A small self-supervised audio encoder (BEST-RQ), trained from scratch.
Model: 7.82M parameters, log mel input, arch conformer, norm layernorm, num experts 8, width 192.
Training: soap at rate 0.0031, 15300 steps, batches of 64.
Data: trained on synthesized solo parts of chorales (CocoChorales), 39062 training examples.
Rows from block 5 of a small self-supervised audio encoder (BEST-RQ), named by matrix and row number. Rows with one number within an expert belong to one neuron, the router's apart. Each number is 128 + 32 x the weight over its row's rms, rounded and kept within 0 to 255. All counts start at 0.
Before each expert's rows are labels from the 100 clips, of 14976, where the router gives the expert most weight on average: "lies over" is the class under the peak; "top examples" is what is common among them. Only what is clearly more common there than usual is listed. The data: synthesized solo parts of chorales (CocoChorales). In brackets: how many of the 100, against the usual share in percent.
# router: router (model.blocks.5.mlp.router.weight, 8x192, trained with AdamW), inputs 0-191
# gate: expert gate (model.blocks.5.mlp.gate, 8x96x192), inputs 0-191
# up: expert up (model.blocks.5.mlp.up, 8x96x192), inputs 0-191
# down: expert down (model.blocks.5.mlp.down, 8x192x96, transposed), outputs 0-191

# expert 1
lies over: A#3 (47 vs 3.1)
top examples: cello (60 vs 9.9); note A#3 (53 vs 10.6); note G#3 (25 vs 8.3)
router.1 [116 124 117 144 127 152 141  41  85 188 149 152 143 149 147  96  68 161 171 173 124 175  79  89 120 124  90 166 148 140 129 103 102 114 130 141 209 137 166 116 106 132 105 137 113 146 173 154 131 124 143 168 157 151 148 145 117  90 146 115 195 164 124 139 166 114 123 124 104 166 121 144 170 109 147 122 124 190 136 160 101  61 137 141 115 127 100  84 172 139  77  56  81 164 157  91 116 171 131 152 143 167 138 199 121  87  85 156 163 104 101 160 119  97  98 150 157 153 147 172 105 150  93 146 184 164 161 156 159 150 157 127 137 138 103 154 168 134 139 109  97  90 111 158 172 155 134 141  75  98 173 155 162  98 176  64 128  73 160 141 163  88 133 123 167 155 193 141 163 101 169 174 123  68 133 164  93 123 132 155 105 139 199 157 154 152  73 134 158 100 115 161]
gate.0 [136 123 154 130 173 138  64 112 158 103 138 120 143 135 128  96 128 113 179  78 117 134 168  86 206  91 182 102 128 107 109 192 142 112 104 159 107 121 112 122 128 176  61 137 157 126 190  89  97 146 139 142 122 160 105 142  97 124 129  92 110  95 144 116 122 144  80 155 165 141 160 131  53 191 173 137  83 125 122 162 172 137 163 157 119 168 115 132 102 124 105 144 134 156 144 136 123 120  85 152 100 125 115 131 144 169 101 159 140 143 113  88 172 146  92  99 156 160 110 134 131  69  85 132 134  99  67 144  97 167 156 161 128 194 205 130 108  72 139 169 106  84  80 126  89  67 130 134  75 105 224 162 125 150 146 107 125  95 113  99 116 170 192  40 112  72 125 104 153 131  77 171 126 113 119 140 133  82 144 111 191  97 113 120 105 130  81 126  99 122 140  99]
up.0 [139 155 112 144 163 179 134 140 117 124 123 108  99 133  77 103 129  69  41 124  92 154  87  87 101 125 100 147 147 127 145  97 113 137 186 126 141 104 166  42 173 119 155 115 119 149 116 138 104 153  94 155 236 108 115 135 109 131 111 121  86 157 106 124 140 149 206 125 104 126  96 148  87  97 126 120 145 183 136 125 129  87 174 132 157 162  99 144  78 114 128 142 130 146 165 147 152 139 150 156 127 158 105  81 113 160 140 201 150 113 121 125 111 161 181 144 108 124 119 175 133 161 146 145 126 133  70 151 148 119 100  65  91  98  59  87 128 184 152 116 106 168 152 187 119 176 108  73 125 194 115 139 147  66  55 114 123 184 116 151 118 112 167 142 143 174  60 114  98 128 146 176 149 144 126 158 182 122 124  96  74 104 111 143  87 129 150 149  86 166 100 163]
down.0 [130  83 177 160 134 124  95 112 154 134 113 130 152 176  87 168 132  56 153 147 144 136 155  75 141 156 100  77 148  96 184 142 141  88 147 149 111 130 146 119 132 123 134 111 153 104  82 114 109 121 125 150 163 194 164  86 102 213  73 123 173 108 140  88 119 146 139 162 159 139 110 158 154  99 111 151 176  98 118 152 135 147 108 109 157 183 100 125 142 123 156 159  68 153 129 156 145 155  81 165 137 124  68  94 158 114 189 152  72  99 147 128 164 146 165 136 108 154 146 118 177 109 138 140 104 113 100 115 138  45 122 153 121 187 216  96  96  80  92 100  27 179 118  87 179 126 129 104 133 115 115 106 150 188 137 163  71 172 132 114 106  78 108 129 155 178 116 122 104  97 120 121 133 134 138 170 159 105 137 162 169  82 117  70 171 115 137 163 109 114 124 162]

# expert 6
lies over: D#4 (26 vs 4.3)
top examples: trombone (31 vs 7.2)
router.6 [144 172 100 148 145 144 181  44  84 172 148 202 138 167 159  97  92 161 175 205 154 167 117  99 117 136  93 136 155 132 129  77 105 147 133 130 182 123 125 158 115 101 115 131 113 181 158 106 144 130 146 151 147 174 152 125 143 119 153  99 191 161 128  80 144 115 116 122 119 138  97 148 182 113  94 104 123 180 151 135  90  27 135 181 139 148  90 101 162 137  74 108 101 163 146 135  93 191 134 157 117 115 134 146 114  88  91 157 138 105  99 114 115 109  87 148 157 158 146 166 117 152 107 121 136 146 170 153  92 148 170 132 145 150  98 139 156 146 132 105 138  65  89 151 156 105 104 168 101  93 147 155 162 115 151  61 121  81 164 142 155  68  84 148 153 153 191 150 169  98 164 142 125  83 155 175 116 137 144 168  96 117 175 122 171 154  84 100 183  57 104 143]
gate.0 [114 102  84 127  74 129 166 113 104 105 143 123 103  98 136 208 115 115 163 148 166  79 155  97 120 195 128 121 130 126 140  86 141 176  37 143 126 120  86 178 105 102 135 170 147 135 138 135 111 109  39 120 149 101 194 127 120 104 100 126 167 109 200 109 132  91 160 132 179 124 122 120 139 137  82 189 110 133 199 158 108 197  79 121 143  79 134 147 159 132 161 143 151 116  94 112  92 149 203 165 121  84  92  56 113 161 141  91 186 128 130 134 127 115 103 105 110  93  98  93 193 122  76 143 112 120 171 131 158 131 148 126 151 128 194 105  99 118  80 207  83 152 140 104 122 106 160 113 129 126 165 110  76 139 155 151 103 125 147 152 142  53 101 126 152 123 123 171 148 141 153  95  94 145 136 122 140 120  79  78 122 114 155 116 151 144  91 112  79 136 107 151]
up.0 [102 105 151  78 135 138 116 104 139  88 195 126  99 145 132  60  67 129 119 129 159 142  87  61 137 194 114 174 101 140  93  97  96 129 155 138  97 131 107 206 113 118 141 160 109  96 110 108 182 107   2 164 120 141 150 132 131 153 157 120 121 160  71 152  85  61 100 114 155 145 119 140 157 164 110 132  86  66 151 134 116 165 133 167 104 165 172 130 101 129 122 145 128  99 180 122 187 149 143 110  87 152 128 101 114 113 105 162  82  58 106 123 125 134 153 108 121  87 134 130 132  93 156 118 120 125 152 128 120 178 138 136 143 141 156 132  83  74 156 156 189 133 141 100 146 169 139 187  62 158  93 172 150 180 147 101 150  98 143 170 125 103  92  86 189 182 186 137 179 157 104  90 129 132 153 142 139 125 124 112  82  94 169 100 154 129 138 140 100  93 135 146]
down.0 [147 117 116  58  99 127 101 161 133 168 116 138 125 103 100 145  98 142  62 184  65 105  95 194 109 104 139 137  90  97 142  80  63 151 125 129 111  98 126 144  82 103 138 142 180  83 118  75 202 145 110  93 158 140  83 153  81  91 144  64 101 158  85 135 109 123 116 105 153 127 146 150 114 142 114  74 144 131 111  61 150 121 119  96 121 146 147 157 136 139 119 148  51 133 215 119 147 147 125 137 107 115 169 145 124 155 128 130 137 109  74 116 164 145 166 135 128 145 190 115 178 167 121  91 117 151 101 100 142 178 109 172 152 146 186 132 113 158  98 114 158 171 153 150 185 162 138 157  92 147 128 135 104 102  67 126 135 107 130 108 118  95 144 144 122  81 101 162  99 162 183 149 117  88 132 174 151  24 165 138 112 127 175 123 129 153 211 149 145 139 140  81]

# expert 7
lies over: D4 (30 vs 4.3)
top examples: bassoon (60 vs 8.7); note D4 (46 vs 12.5); note D#4 (28 vs 11.5)
router.7 [119 163  83 120 147 131 147  88 100 190 111 189 135 158 156  61 129 157 168 195 136 177  81  71 152 155 100 120 176 144 200 112  98 106  83 159 179 157  95  89 129 173 129 141 132 144 143 116  96  75 119 148 168 156 137 142 110 134 149 114 194 156 150  96 129 108 120 128 133 132  84 156 145 105 113 129 127 146 163 144  77  92 140 123 151 156  86  97 159  79 100  68  81 129 101 112 116 137 103 148 118 130 140 148 122  88 125 140 162 154 113 164 117 105 106 135 139 184 127 184 121 169  98 166 162 134 169 146 155 143 188 176 116 140 114 151 158 107 144 102  91  56  82  83 170 142 129 152 118 103 112 116 157 100 142  61 115 110 185 132 161 107  86 137 142 139 189 142 126 119 148 140 158  26  65 177 109 116 134 175 112 135 196 106 105 139 121 146 194 138  86 137]
gate.0 [146 145 101 156  99  72 165 126 159 162 121 156 146 167 157  99 163 134  89 166 112 167 145 100 127 173 144 149 116  70  82 130 215  97 145 100  93 235 147 104 102 160 171 182 128 154 134 105 123 180 103 112 134 126 187 145 132 154 155  55 163 164 119 164 177 168 163 133 110 121 154 131 123  72 126 154 138 134 113  57 147 172 102 156 109 125  99  82 103 115 122 143 152 140  91 165 104 159  61 156 126 116 122 139  94 209 143 123 157 105  90 132 154 137 125 131 126 124  86  74 178 137  84  77 173 113 132  40 168 135 137 139  97  93 142 142 177 100 103 101 135 124 124 159  84 132 179 138 182 153 196  79 127 113 113 104 125 192 100 121  83 104 128 120 121  93 108 157 157 110 150 145 160 120 184 104 157 157 103 120 149 176 102 121 128 106 127 144 138 117 111 111]
up.0 [156 136 120  81 126 129 140 125  77 154  71 139  46 141 100 134 147  88 101 129 144 139 136 166  96  66 119 193  50 122 155 109 177 104 119  94 133 162 128 195 172 170  70 104  84 140 141 206 178  67  98 117 126  98 121 161  78 170 133 120 122 164 124 123 141 108 157 174 115 157 121 168  81 115 135 188 115 137  76 120 122 131 110 167 112 159  78 149 172 138 141 102 116  65 111 119 106 137 138 189 147 111  82 100 111 122  68 116 198 137 142 115 164 109 118 164 129 117 142 114  96 151 178 198 145 168 130 144 170 103 158 153 159 140 101 186 101 115 147 158 117 152 110  95 156 122 107 149  81 139 173 122 141 121 157 139 147 118 109 161 106  97 112  50 111 144 188 103 106  75  86 120 134 122 133 117 169 165 112 100 187 145 178 119 153 121  98 171 120 118  91 127]
down.0 [148 129 141 132 140 105  48 152 129 117  58 180 103  57  85 141 119 152 135 190 197 135  90 139  96 122 189 120  94 117 163  84 164 110  95 134 153  71 139 164 149 109 150  78 165 122 122  77 138 124 155 105 145 104 131 148 175 139 139 158 115 175 153 165 103 173 124 184 111 154 118 130 153 146  90 147 143 155 148 150 133  99 109 197 119 109 123 124  94 112 125  73 147 127 143 103 137 161  65 214 133 107  91 117 143 155 148 131 142 146 164 163 119 126  99 137  97  95 122 173 149 116 130 161  82  96 115 183 133 112 107 142 187 204 116  94 151 132 115  95 183 114 139 133  70  83 150 127  80 139  94 103 127  73  96 120 125  69 163 172 152 112 144 108 132 120 119 117 153 144 160  86 124 157 152 159 142 152  58 128 113 186 115  94  69 216  88 152  94 106 113 123]

# expert 3
lies over: A4 (42 vs 3.5)
top examples: note A4 (42 vs 8.6); oboe (35 vs 7.3); tuba (26 vs 8.8)
router.3 [105 183 100 140 165 136 125  53  91 182 172 150 162 162 157  79  90 162 168 167 151 129  88 105  96 117  97 152 148 128 144  81  97 117 111 143 206 110 124 132 126  88  91 149 117 168 187 131 147  96 139 150 143 128 159 136 139 123 168 114 186 162 149 100 137 115 129 112 106 155  60 134 134 123 102 101 149 197 166 142 108  35 117 160 131 140  95  87 176 137  78  67 104 168 145 145 108 166 103 168 127 101 152 152 117  77 100 149 150  74 105 110 118  99 111 143 155 196 148 177 102 141  94 133 149 142 165 155  99 146 163 128 152 154  98 135 165 148 128 104 131  81 111 148 165 152 125 144  69 120 105 129 122  94 114  65 124  65 177 146 154  81 135 150 155 157 175 134 147 118 141 190 148  78 194 181 105 119 103 159 130 118 171 119 163 159 110  96 170  79 109 167]
gate.0 [165 166  49 144 137  94 175 149 163 137 110 113 133 119 151 175  94 118 103 165  98 151 120  74 149 124 134 156 171 123  76 171 134 144  92 120 150 135 101  86 127  90 133 144 126 156  88  91 128 203  86 153 125  96 131 136  73  46 124  77 111 138 142 146 136 178 107 122 105 140 191  70 107  96 131 157 158  90  72 153 139 122 115 178  82 162 141 100  90 128 112 154 121 173 112 124 106 126  58 174 117 123 104 155 161  98  58 148 137 172 123 119 119 102 148 146 130 147 108 111 145  82 168 147 190 106  75 158 113 109 131 138 103 184 127  99 112 150  92 142 113  97 160 203 150 142 190  49 146  88 172 121 121 126  77 176  91 148 158 129 117  98 114 178  91 143 139 143 123 109 126  68 104 155 138 124 148 113 111  69 149 129 128  81 160 158 183 105 121 143 111  58]
up.0 [133  52 151 140 137 125  58  52  79 149  95 138 159 154 133 148 135 175 174 148 187 139 144 175 110 123  87 188 112 102 160  18 144 132 172 171 127  78 155 170 103 118  82  79 135 101 120 207 148 110  88 105 106 108 129 143 156 149 126 172 150  69 132 131 158  88 197  92 144 130 138 134  96 142 117 162  86 158 152 112 161 147 104 120 154 130 163  94 194 137 142  80 132 147 144 106 150 162 177  98 116 129  86  79 127  62 172 109 119  82 159 124 127 104 175 115 149 101 120 184 102 120 137 144  82 140 146 117 166  98  94 140 159  80  79 145 134 118 144 155 122 153 125 104 125  80 102 109 145 108  91 107 137  98 144 137 149 118 148  85 139 116 113  82 116  94 150  91  68 122 105 157 131  89 120 133  93 164 177 142  94  94 130 151 185 149  58 138 139 135 113 157]
down.0 [ 95 117 141 133 142 116 130  36 132 115 144 172 127 108 125 140 134 126 135 134 106 166 134 102 123 143 172  85 167 107  91 122 112 146 133 114 112  98 122 101 181 143  68 159  91 120 164 139  56 138  97 115 117 128  71 114 113 131 143 177 147  88 143 138 199  98 168 107 162 145 126 158  68 104 161 140 107 101 172 102 137 156 133 160 124  92  93 128 138 115 208  90 133 126 130 124 150 124 139 121 178 157  83 141 128 137 121  93 138 112 174  78  78  75 127 124 137 123 111 141 140 150  76 156 179  93 161 189  72 136 128 110 148 174 106 133 160 102 114 144 134 145 150 188 153 174 105  77 152 111 111 120  67 103 148 145  71 128 130  90 151 119  90 155 135 199 120 137 137 153 117 155 213 114 128 182 125 111  99 155  73 204 189 121 146 194 104 158 223 153  89 134]