Weights of a small self-supervised audio encoder (BEST-RQ): activation swiglu, 25.1 epochs.
Rows from block 5 of a small self-supervised audio encoder (BEST-RQ), named by matrix and row number. Rows with one number within an expert belong to one neuron, the router's apart. Each number is 128 + 24 x the weight over its row's rms, rounded and kept within 0 to 255. All counts start at 0. Numbers have three digits each. After the name is the row's rms in percent of the matrix's.
After each expert's rows are labels from the 100 clips, of 14976, where the router gives the expert most weight on average: "strongest on" is what is common among them. Only what is clearly more common there than usual is listed. The data: synthesized solo parts of chorales (CocoChorales).
# router: router (model.blocks.5.mlp.router.weight, 8x192, trained with AdamW), inputs 0-191
# gate: expert gate (model.blocks.5.mlp.gate, 8x96x192), inputs 0-191
# up: expert up (model.blocks.5.mlp.up, 8x96x192), inputs 0-191
# down: expert down (model.blocks.5.mlp.down, 8x192x96, transposed), outputs 0-191

# expert 6
router.6 072:140161107143141140167065095161143183135157151105101153163186147157119107120134101134149131128090111142131129169124125150118108118130117168151111140129141145142163146126139121147106176153128092140119119124121136104143168117103110125167145134100052134167136143099108153134088113108154142133102175133149120119133142118098101149136110106117118114098143150151142156119146112123134142159147101143160131141144105136149141131111136080099146149110110158108101143148153118145077123093155139148083095143147147175145158105155139126094148163119134140158104120163123160148095107169075110140
gate.5 109:141102104086103101124098129129185093110103116114134132153139139131095118162165139115112140122142126097174147159127131095114121129155105101095128112102125125100145121158110133132148151123107123115114105149099126138179101145127143131125090149132103105112115169149142138079104138137139125142163137156167102167118091110126143117094174214126148117162085132110110089123194143109130157122166144132123104147115142135161152127093142128151115145106136143132102146097116138144145116146125112152150117197172095130140114149122145176108161098104142123132138117163169147107123158112087129149
up.5 110:128143146118109122117110096114126121119134196141117119166164122183102094109144121115113123145135138145107146130135114122112148081156164108111118114115136134114099126119118109162094112148105067114147091098138121111174120124137104112147099129129116129116180114116070160115139141102138124155166138152130101152133084153122164087115093113162162144134145153146093130123116156085113104126153101130150141120168112095117139161138124114132122137150111126151097105084114154123126088159086124172109132126117092111140143119086120099181148128064129137161161148142126094124117145124160157180
down.5 107:090117116101170146169142129157106108115125133130139109160154147161124126119086179183119132078118153103150134141055140091161121109130119161097148136137086169114136121128110112104108083096133139071149170143141091147124136145148140160112104082131127125119131115136160177146129147092132085093130112098089126119154126083140155139108127141094135108146109133130129163125172105136105130142073147147153131101132114146098169153154125159165144133158151123107108165136118137136110142129128164130117107123116138143113110151108125132120138101119097108142123147133080145102122121067149100130
strongest on: trombone

# expert 0
router.0 150:138073129144132141149152135128142116116130103169138130081104106104142127142145114094160142113117116176153083122122102102103137105164114142132130082118145166112137142150154112115169083134156123146117095172171125116128120133140098119106135142139156151139122170124180101130192190129139147083133090150129154113162141126146115120133122125083141175137137113134142119128136118106160139102130110070141113072131126125099119131111120134114111137128113129183096136139129136098177169132095124124131118141095138081132145110122114162173157140140110162133138076099123110115134101095126126177
gate.4 095:106138113139144121077133124125107076128099124114156127111097115142157163119170082169139157110148092106113137112139136117150163099147114117119114108150096135137132140131114153159135123097165091133152131118116097108143075118128122146112143154113136164106134140109091126126135137143092115119109102122112157096132175199081164132095130125143106127116112106114103108128125113139135083154104114142078109142122137099113129115137104179102116085130088097120140175152143138126093141135101107148099113160116079061130147154144143143170112086116144125142105121130110124068118134143138169098
up.4 084:132111115150131108120129109094164130115107139115170160129104137141165113115136107100144120148096116097116133111067123158132158154152129156110143131134109108094146127106174117157088126146149120135165102134129132132154143120142144114126163128121173177115146132168099171131145106141105110102138113117138158122121110131193093084133125066112134126119122120129135131132103173136080179144096097165081156103128128148118133134127140113159133124182149107108113089113130119161150107137141112130179144090104144151132134117137124104178072087156072116119110159104094144132129110107154121125
down.4 089:140097102047108110126126130119132145142116145131110115125150112121143142141146154157168119136133128119109104154118119108116087164151152122099128139126136131132115124129122078134162133147119124138110151109096121165180129092137134161163132125122096128100106180150116162111053148126117123151128141103131098158078141163164103095124179151114145114103136161139120128164116118136173111150112106081137135141100118140168123094146167128119136151130120129086157128111163106106135119136113115169202148147102117163148145152092098142116117138100158087119160146109124162116135108112080151144
strongest on: note B3; note C4; bassoon

# expert 5
router.5 071:107170107139137143129063093159158145129152149107096159168159147142083099115136104139155144122100098119139139155121121125129105100147123158158136132118131143151145153127128117155113179155139129136106128125113148089133153112115119157162143141112069136160130133097093165143088084117149153117100162118152129129151169109093109155148100103129144105103143157163148160110144112144124156154150137155159142145146097146162142141110120091104151143141115151102111145143149110139069121084162153151093103140136150161140151104162162136103149147104119162166128125169115142145090098165104106132
gate.0 098:105144156178153129138127151095069144141144123134180147140126121105127154149116130148105097142122120150129115096115173096130161111142098095121134139101112118111126114127112094176123135071114128113128117093088152121132131117146111156120158109110183172100138167102146162151128147113172118156169123082080138103088152135133122087130163134112117144105162174114130133189155104124085114157098159088106109137104155154109144098129155134114115129119139135101105078154128118133126175125108120114118093171142141137113105098104137130135106082143130118173115128110130110138113121159117150133
up.0 097:125151147101133102089122126127157134104088128137133139160102129082106129116120099174152103120168153144158067153096099121137117109109115140140130153142165109148165125116082127124125134130143151106128152115107104090156153149109161167124143115151139101132165194124101114140158099104122110125127145147139190112128147100140125159127143098124137124144160155115142096151109146140126140126097097117142117105135122121100173135153134132103089114153133129114170125083139134122116089130149170140126153177126075169137131130159129121108109172134151101138127139118098164169160171099188094121
down.0 103:169130142103145151113129095125113126125103110153130122115120108132139126122142137140111097086087136184113173142097133124092185075159105147092108137122099118097144131125174143087123145071131107109118115107179160083123098167109094125124109129098120092111145149096164170141167108108154142095159120156123128109113107142156145145130125114117130174092132203129140145117109107095149160119137122129099122111151132128151109151151127102128132053089127107122175153120167165146124119133096136103153117132143112120133121125130120155118114123152134134093130097129133136113112079139154112109
strongest on: tuba

# expert 2
router.2 086:120186134126148154144099100159149173138140158126099154151117103154105095107132112140140138123139109149154171160105152152104098095125120134141139132119141141138159138108140124155130175137114127119124115129126157074099162083098110131132155154107061125172129151103121183130085078130149166123117135107150130123130159111109120138129144105185152122103140148141149153121134116143117158157150138179141153153143109130159145127115156115123117135098134147088108139133158107130080126088182137148137097143133140164148139101153182138111156143107123138140131125177089134149075132141121090121
gate.0 099:083121154156151129104139145091145126151146175146116108112118138148142094108144155181120164129132155116152135118112168137117097135124175134124124083103092120163114124124137175145141142103124141120123177116103117140130140108108128088115116167117082165109124127073152135096129143072178140111164122108126154079143157117122154119143131100162133152131128121122113103132138162153097076097123144106114156110139121098135129151129127112123107101112146174161151132116136134129116103149137116136107136126103132073105134125098104077076142130115114122149139174126184159136093140151082086115
up.0 094:153153124191172133137123149115148167139133139133097099124113129161161111192178124159117157094087122112132141137126128087086087118113117106139118112090150118122095103135154105134119122145126146171164109133122103133154160155150138081103119135097130137123146130053150079133120108121164140136166102139088110110143131143125135147105145137180145155123089134138158126128102169132125115116100103151129159139112133095118095159110132093153126166098139173144145127110116165109100132092151143149126139094165110124139111097082110109089127124137130127121099139130154179101113131131109110103
down.0 091:130149107119039132176134162129212133104149150129136163108159122104117123148114102077122141102136140164084122160087153110151117140105108133163135146143115175111140133117112158134124134111138146147140118138138175120114119110123109162136116088108147116119128085112117152115130097160137100137111154128112123137120132139119126152090137156139154078128129164155106137147133089118133126125146072142152121136105080152157126154104156131109157104129100083126121163118116097120093142146158146120131124091120115149132101124132123096183096111149147134113113163158120204123124127122159132121
strongest on: flute; note E5

# expert 1
router.1 078:119125120140127146138063096173143146139143142104083153160162125163091099122125100157143137128109108118130138188135156119112131111135117142162147130125139158149145143141120100142119178155125136156118124125110157123140159114142124125175134152108078135137119128107095161137090074092155150100119160130146140157135181123097096149154110108152121105106145150147142161110145102141170155153149151145150127134135109148158132136114105099116150161148132138088106162148153106164080128087152138154098131124157149177138154108159162124083132155102124131149111136181150147146087133151107118153
gate.5 098:131137139148147109098114124108166092148140112097113127098117133130160166130136106127177111114112134100111127092128138094112140125144128106092078178164099111103133132109119099126116114139144140156128092103131140133135139109171077170109149139152105113136129134079121100068144091111117140127138094097125094110167115087126163074116127140101105168139142104159077124187138077124192126118142134123097118155127104123102159138169123143146141129132141159157134105108070110095141110115122109118142110097085145140110133130156139136135163142134083145082107156134116106111124127128141117133
up.5 088:118132081166140144102078095122167095123113160146150095094110126089122131116127123100111111106105140148113106159149108109112122118165109105154115125173112127142114133102121131152112097169105191130121073096109138169099158120127100125151120155161128132097137125134117122111115122138134161113138096129148168092158141131143142095134144157132104127148092120157135107141137130129124164145116177133078092171076111134111170143101121133176167091160122111123105135136100075105105102139186135121134096087120100135129142104145135118146158132100158139112082111145142101103134140119143121101
down.5 093:120143118102103132128109119121197151139153104086160149125164123110125148172120095135093116155130165165076145158179146139109122145122109135142069127125122116149111103127125131132130105152134151118112151127100159095115162132112083145114119128109101121099081132153119105089184102156137073098118146149150127110116174124165128122125144138155100147145107095127168128108179080156151110107126113100121116129152105114127111160093175146141128122172166094111136134103104113140112109130119128132144142143174103163139168095127130164132125108134168122152100108105129125153134138156169113131
strongest on: cello; note A#3; note G#3

# expert 3
router.3 075:111169107137156134126072100169161144154154150091100154158157145128098111104120105146143128140093105120115139187114125131127098100144120158172130142104136144139128151134136124158117171153144107135118129116112148077132132124108108144179157138113059120152130137103097164134091082110158140141113156109158127108146146119090107144144087110114121106115139148179143165108138102132144138156148106142155128146148106133156143128110130093115143156146126140084122111128123102117081125081164142147093133145149150163132143121138174143090177168111121109151129121160121154151114104159091114157
gate.5 104:130110122131122090123099156112120134137113134103123113118104135113094133125128123174108113088129143123091152112084070153134103129094113100131103113144138094142124083094142139125075111176175105101156143129134102133142091142158130112092139122095116153140119146124097153112132138126129122093085065115160108106117130143109133125139130137140099129200134181145137106088167167133123130107136137096137133076129110134122139157114126111124144093118116141091140139131129144168123094121157137141143089107141121141142116115108126164134147042140181157162138089159110121120098102104118157129
up.5 111:133106154190117083137086137108131088142115139106099121101106107117079102111111141183138077136162149096119140148109118128108129140136132099152120160118133098098157111148112167096104115165141152091164112114127134147113122127159119104107105155117143157147145140166095162118113124136114107133141094153140120151149110113130092108156133156146145151131112120140135120146135173117073155140157091129140164110161113138084144145116135136135124093088089137104066161095132096102134156103116123095117114092134144140176147127086087136116146086133147145157123095117110126099111143134138080141
down.5 107:140128116113094150116146170099115127114117115112139097125160138144097117076124155124123132099138153112136137131111109157118131131092127151153129138115144117143152116092156106116141132110101124131133147164136096125081115060087122089137167165186132123148105120119133101144122125140130109086126154108093133119127116087127109111082134127131136115157133130118161173142167102156119169158131075086127103162136103140124105122134164084120131146136115089168131105125150110140107158102104167083091095119145105128153108141097148173151084127100138131108190146130106119149132141181132094164
strongest on: note A4; oboe; tuba

# expert 7
router.7 088:121154094122142130142098107175115173133150149077129150158178134165093086146149107122164140182116106111094152166150103099129162129138131140140119104089121143158149135138115132144118178149145104129113122128132131095149141110117129127142154140090101137124145149096105151091107083093129108116119135109143121129137143123098126137154148117155120110111133137170127170123159105156154132159142148139173164119137117145151112140108100074094094159138129146120109116119150107139078118115171131153112096134139136174138127121143137150051080165114119132164116133179111110136123142177136096135
gate.5 105:149178142130176138191142124117106103142093124086108126102147132111122125141171102152091148148128099155130118142135106113127181147113161102135121139110123138078079094125097145099140150131146139118143087169142113149102158118132154132109107152161111125104124131144163118141115127102146130128120088153097106130157148155149106166110130095138126147115116114136104113145162108175104111132124154159126143119110122140166142070145125120151099145130124148086132079101118079122110160102113130115109105076128127131098117143119168168162104139131105126159112172179138119088148128096126095174
up.5 107:113146136077179143134118113099094110113129174126143133129141114116118120124135125154096113139105138146140166119142092124075114105154157129137123134121135120118129150142114068099120144113140098110089136118135138163109136148118136097165108150153122122176109188121122105162131175118125079113134117113170152098125145146139105156138109115130115134080103126177116093139124120145136156102129133136102156134106121127117127119132088164160132160123075141120162164118061126122096123140112115104109105110089174154120141122065111098118086116134158168115141100143169152127085108101132088143
down.5 103:183131152105112126146141157141150121108107142108152131106104204088134172128124146124089096173134160154142158122108166109115112130132113135145128173150174069119117114144122141115117122136121147104156109133151148107087110112137124131132122132166131122121150153085092115116175155156135151171140167099133134160128164086151142119136115137119182161133145140124129111133142130117101111132132135135109138091176122140096100140179130119119132107085107124072114170113149109165129132134160102160107094152099163145148173126145146129094161146107142111116142134109115136132153092177101127131
strongest on: bassoon; note D4; note D#4

# expert 4
router.4 143:134114128137114103130135154093109087142124159152162128095146142143147122106119096080136123147157178091100107101093138155135136139144100105128111163133140066121119147145151108167108140140125154127121136142132141137124143126124124132161132102122159139147148136146094116153079094111091138196120162092154134143148124126114088133136122121145169076108099165112123137129146143090088105148123145167120115127121124143143149131141150184141150132151091135109120109152137103115147078178127132139156130149156142117128122152105093118133076098146121112131159124112139161140169178142189119070
gate.4 113:112141143149110111135170144091091102120087133147153107094128136124116099128117103124116104149130173112103135111117166126143139137140124091110123137132115081128111128164151114144129095120130178116109106153103127144114108115162160094135098100121168149104122059165079096124129134142123122225161150100157151109145144127128121130094153158132124109136126161086081116155158124103086104153129131129105128129122166136087134113146158157156161118145139096111117122162123157111170082152111129117192143126117121148120122108118112128135094093125137128097157117133126142130161153110158120090
up.4 112:107126150145091122140161146116110109131060137125131129097128147129126105113108111127106108152154140090077144111114160136142130146117146092137120138132138097132111113147138107128117119147141174122122131141112120140129131116131158113147092092122163139102119046167072100140122120125120134221153166085170135118128144126140122139091135132127159098125091158100087103173162124099115100166114145132108113111126147133102140112136149165144160113127132110135120131162149154130191090143125120134184137118116112137137136107122116099163099081126156130095144085125128154127161108118149137092
down.4 131:172115122125105093124147177049094129154137178154159114109098177101130122110124098084132111136181192104071095105103135142118144122165130109092094140139131098116090112146137120114111109135141165133115125116148144134133149133136151124156109148105144130107153099163108087138118098148099151170144135096139132113148152143096097155116143131143134089119100134160093137140146133092103107162154135121135120105115127123108176132163135173145156135103108109116141128142135122132112124178133115135159113136166119094100098141092106137161093107119114109125159106114126142121148156130153159098
strongest on: violin; clarinet; note C5; note G#4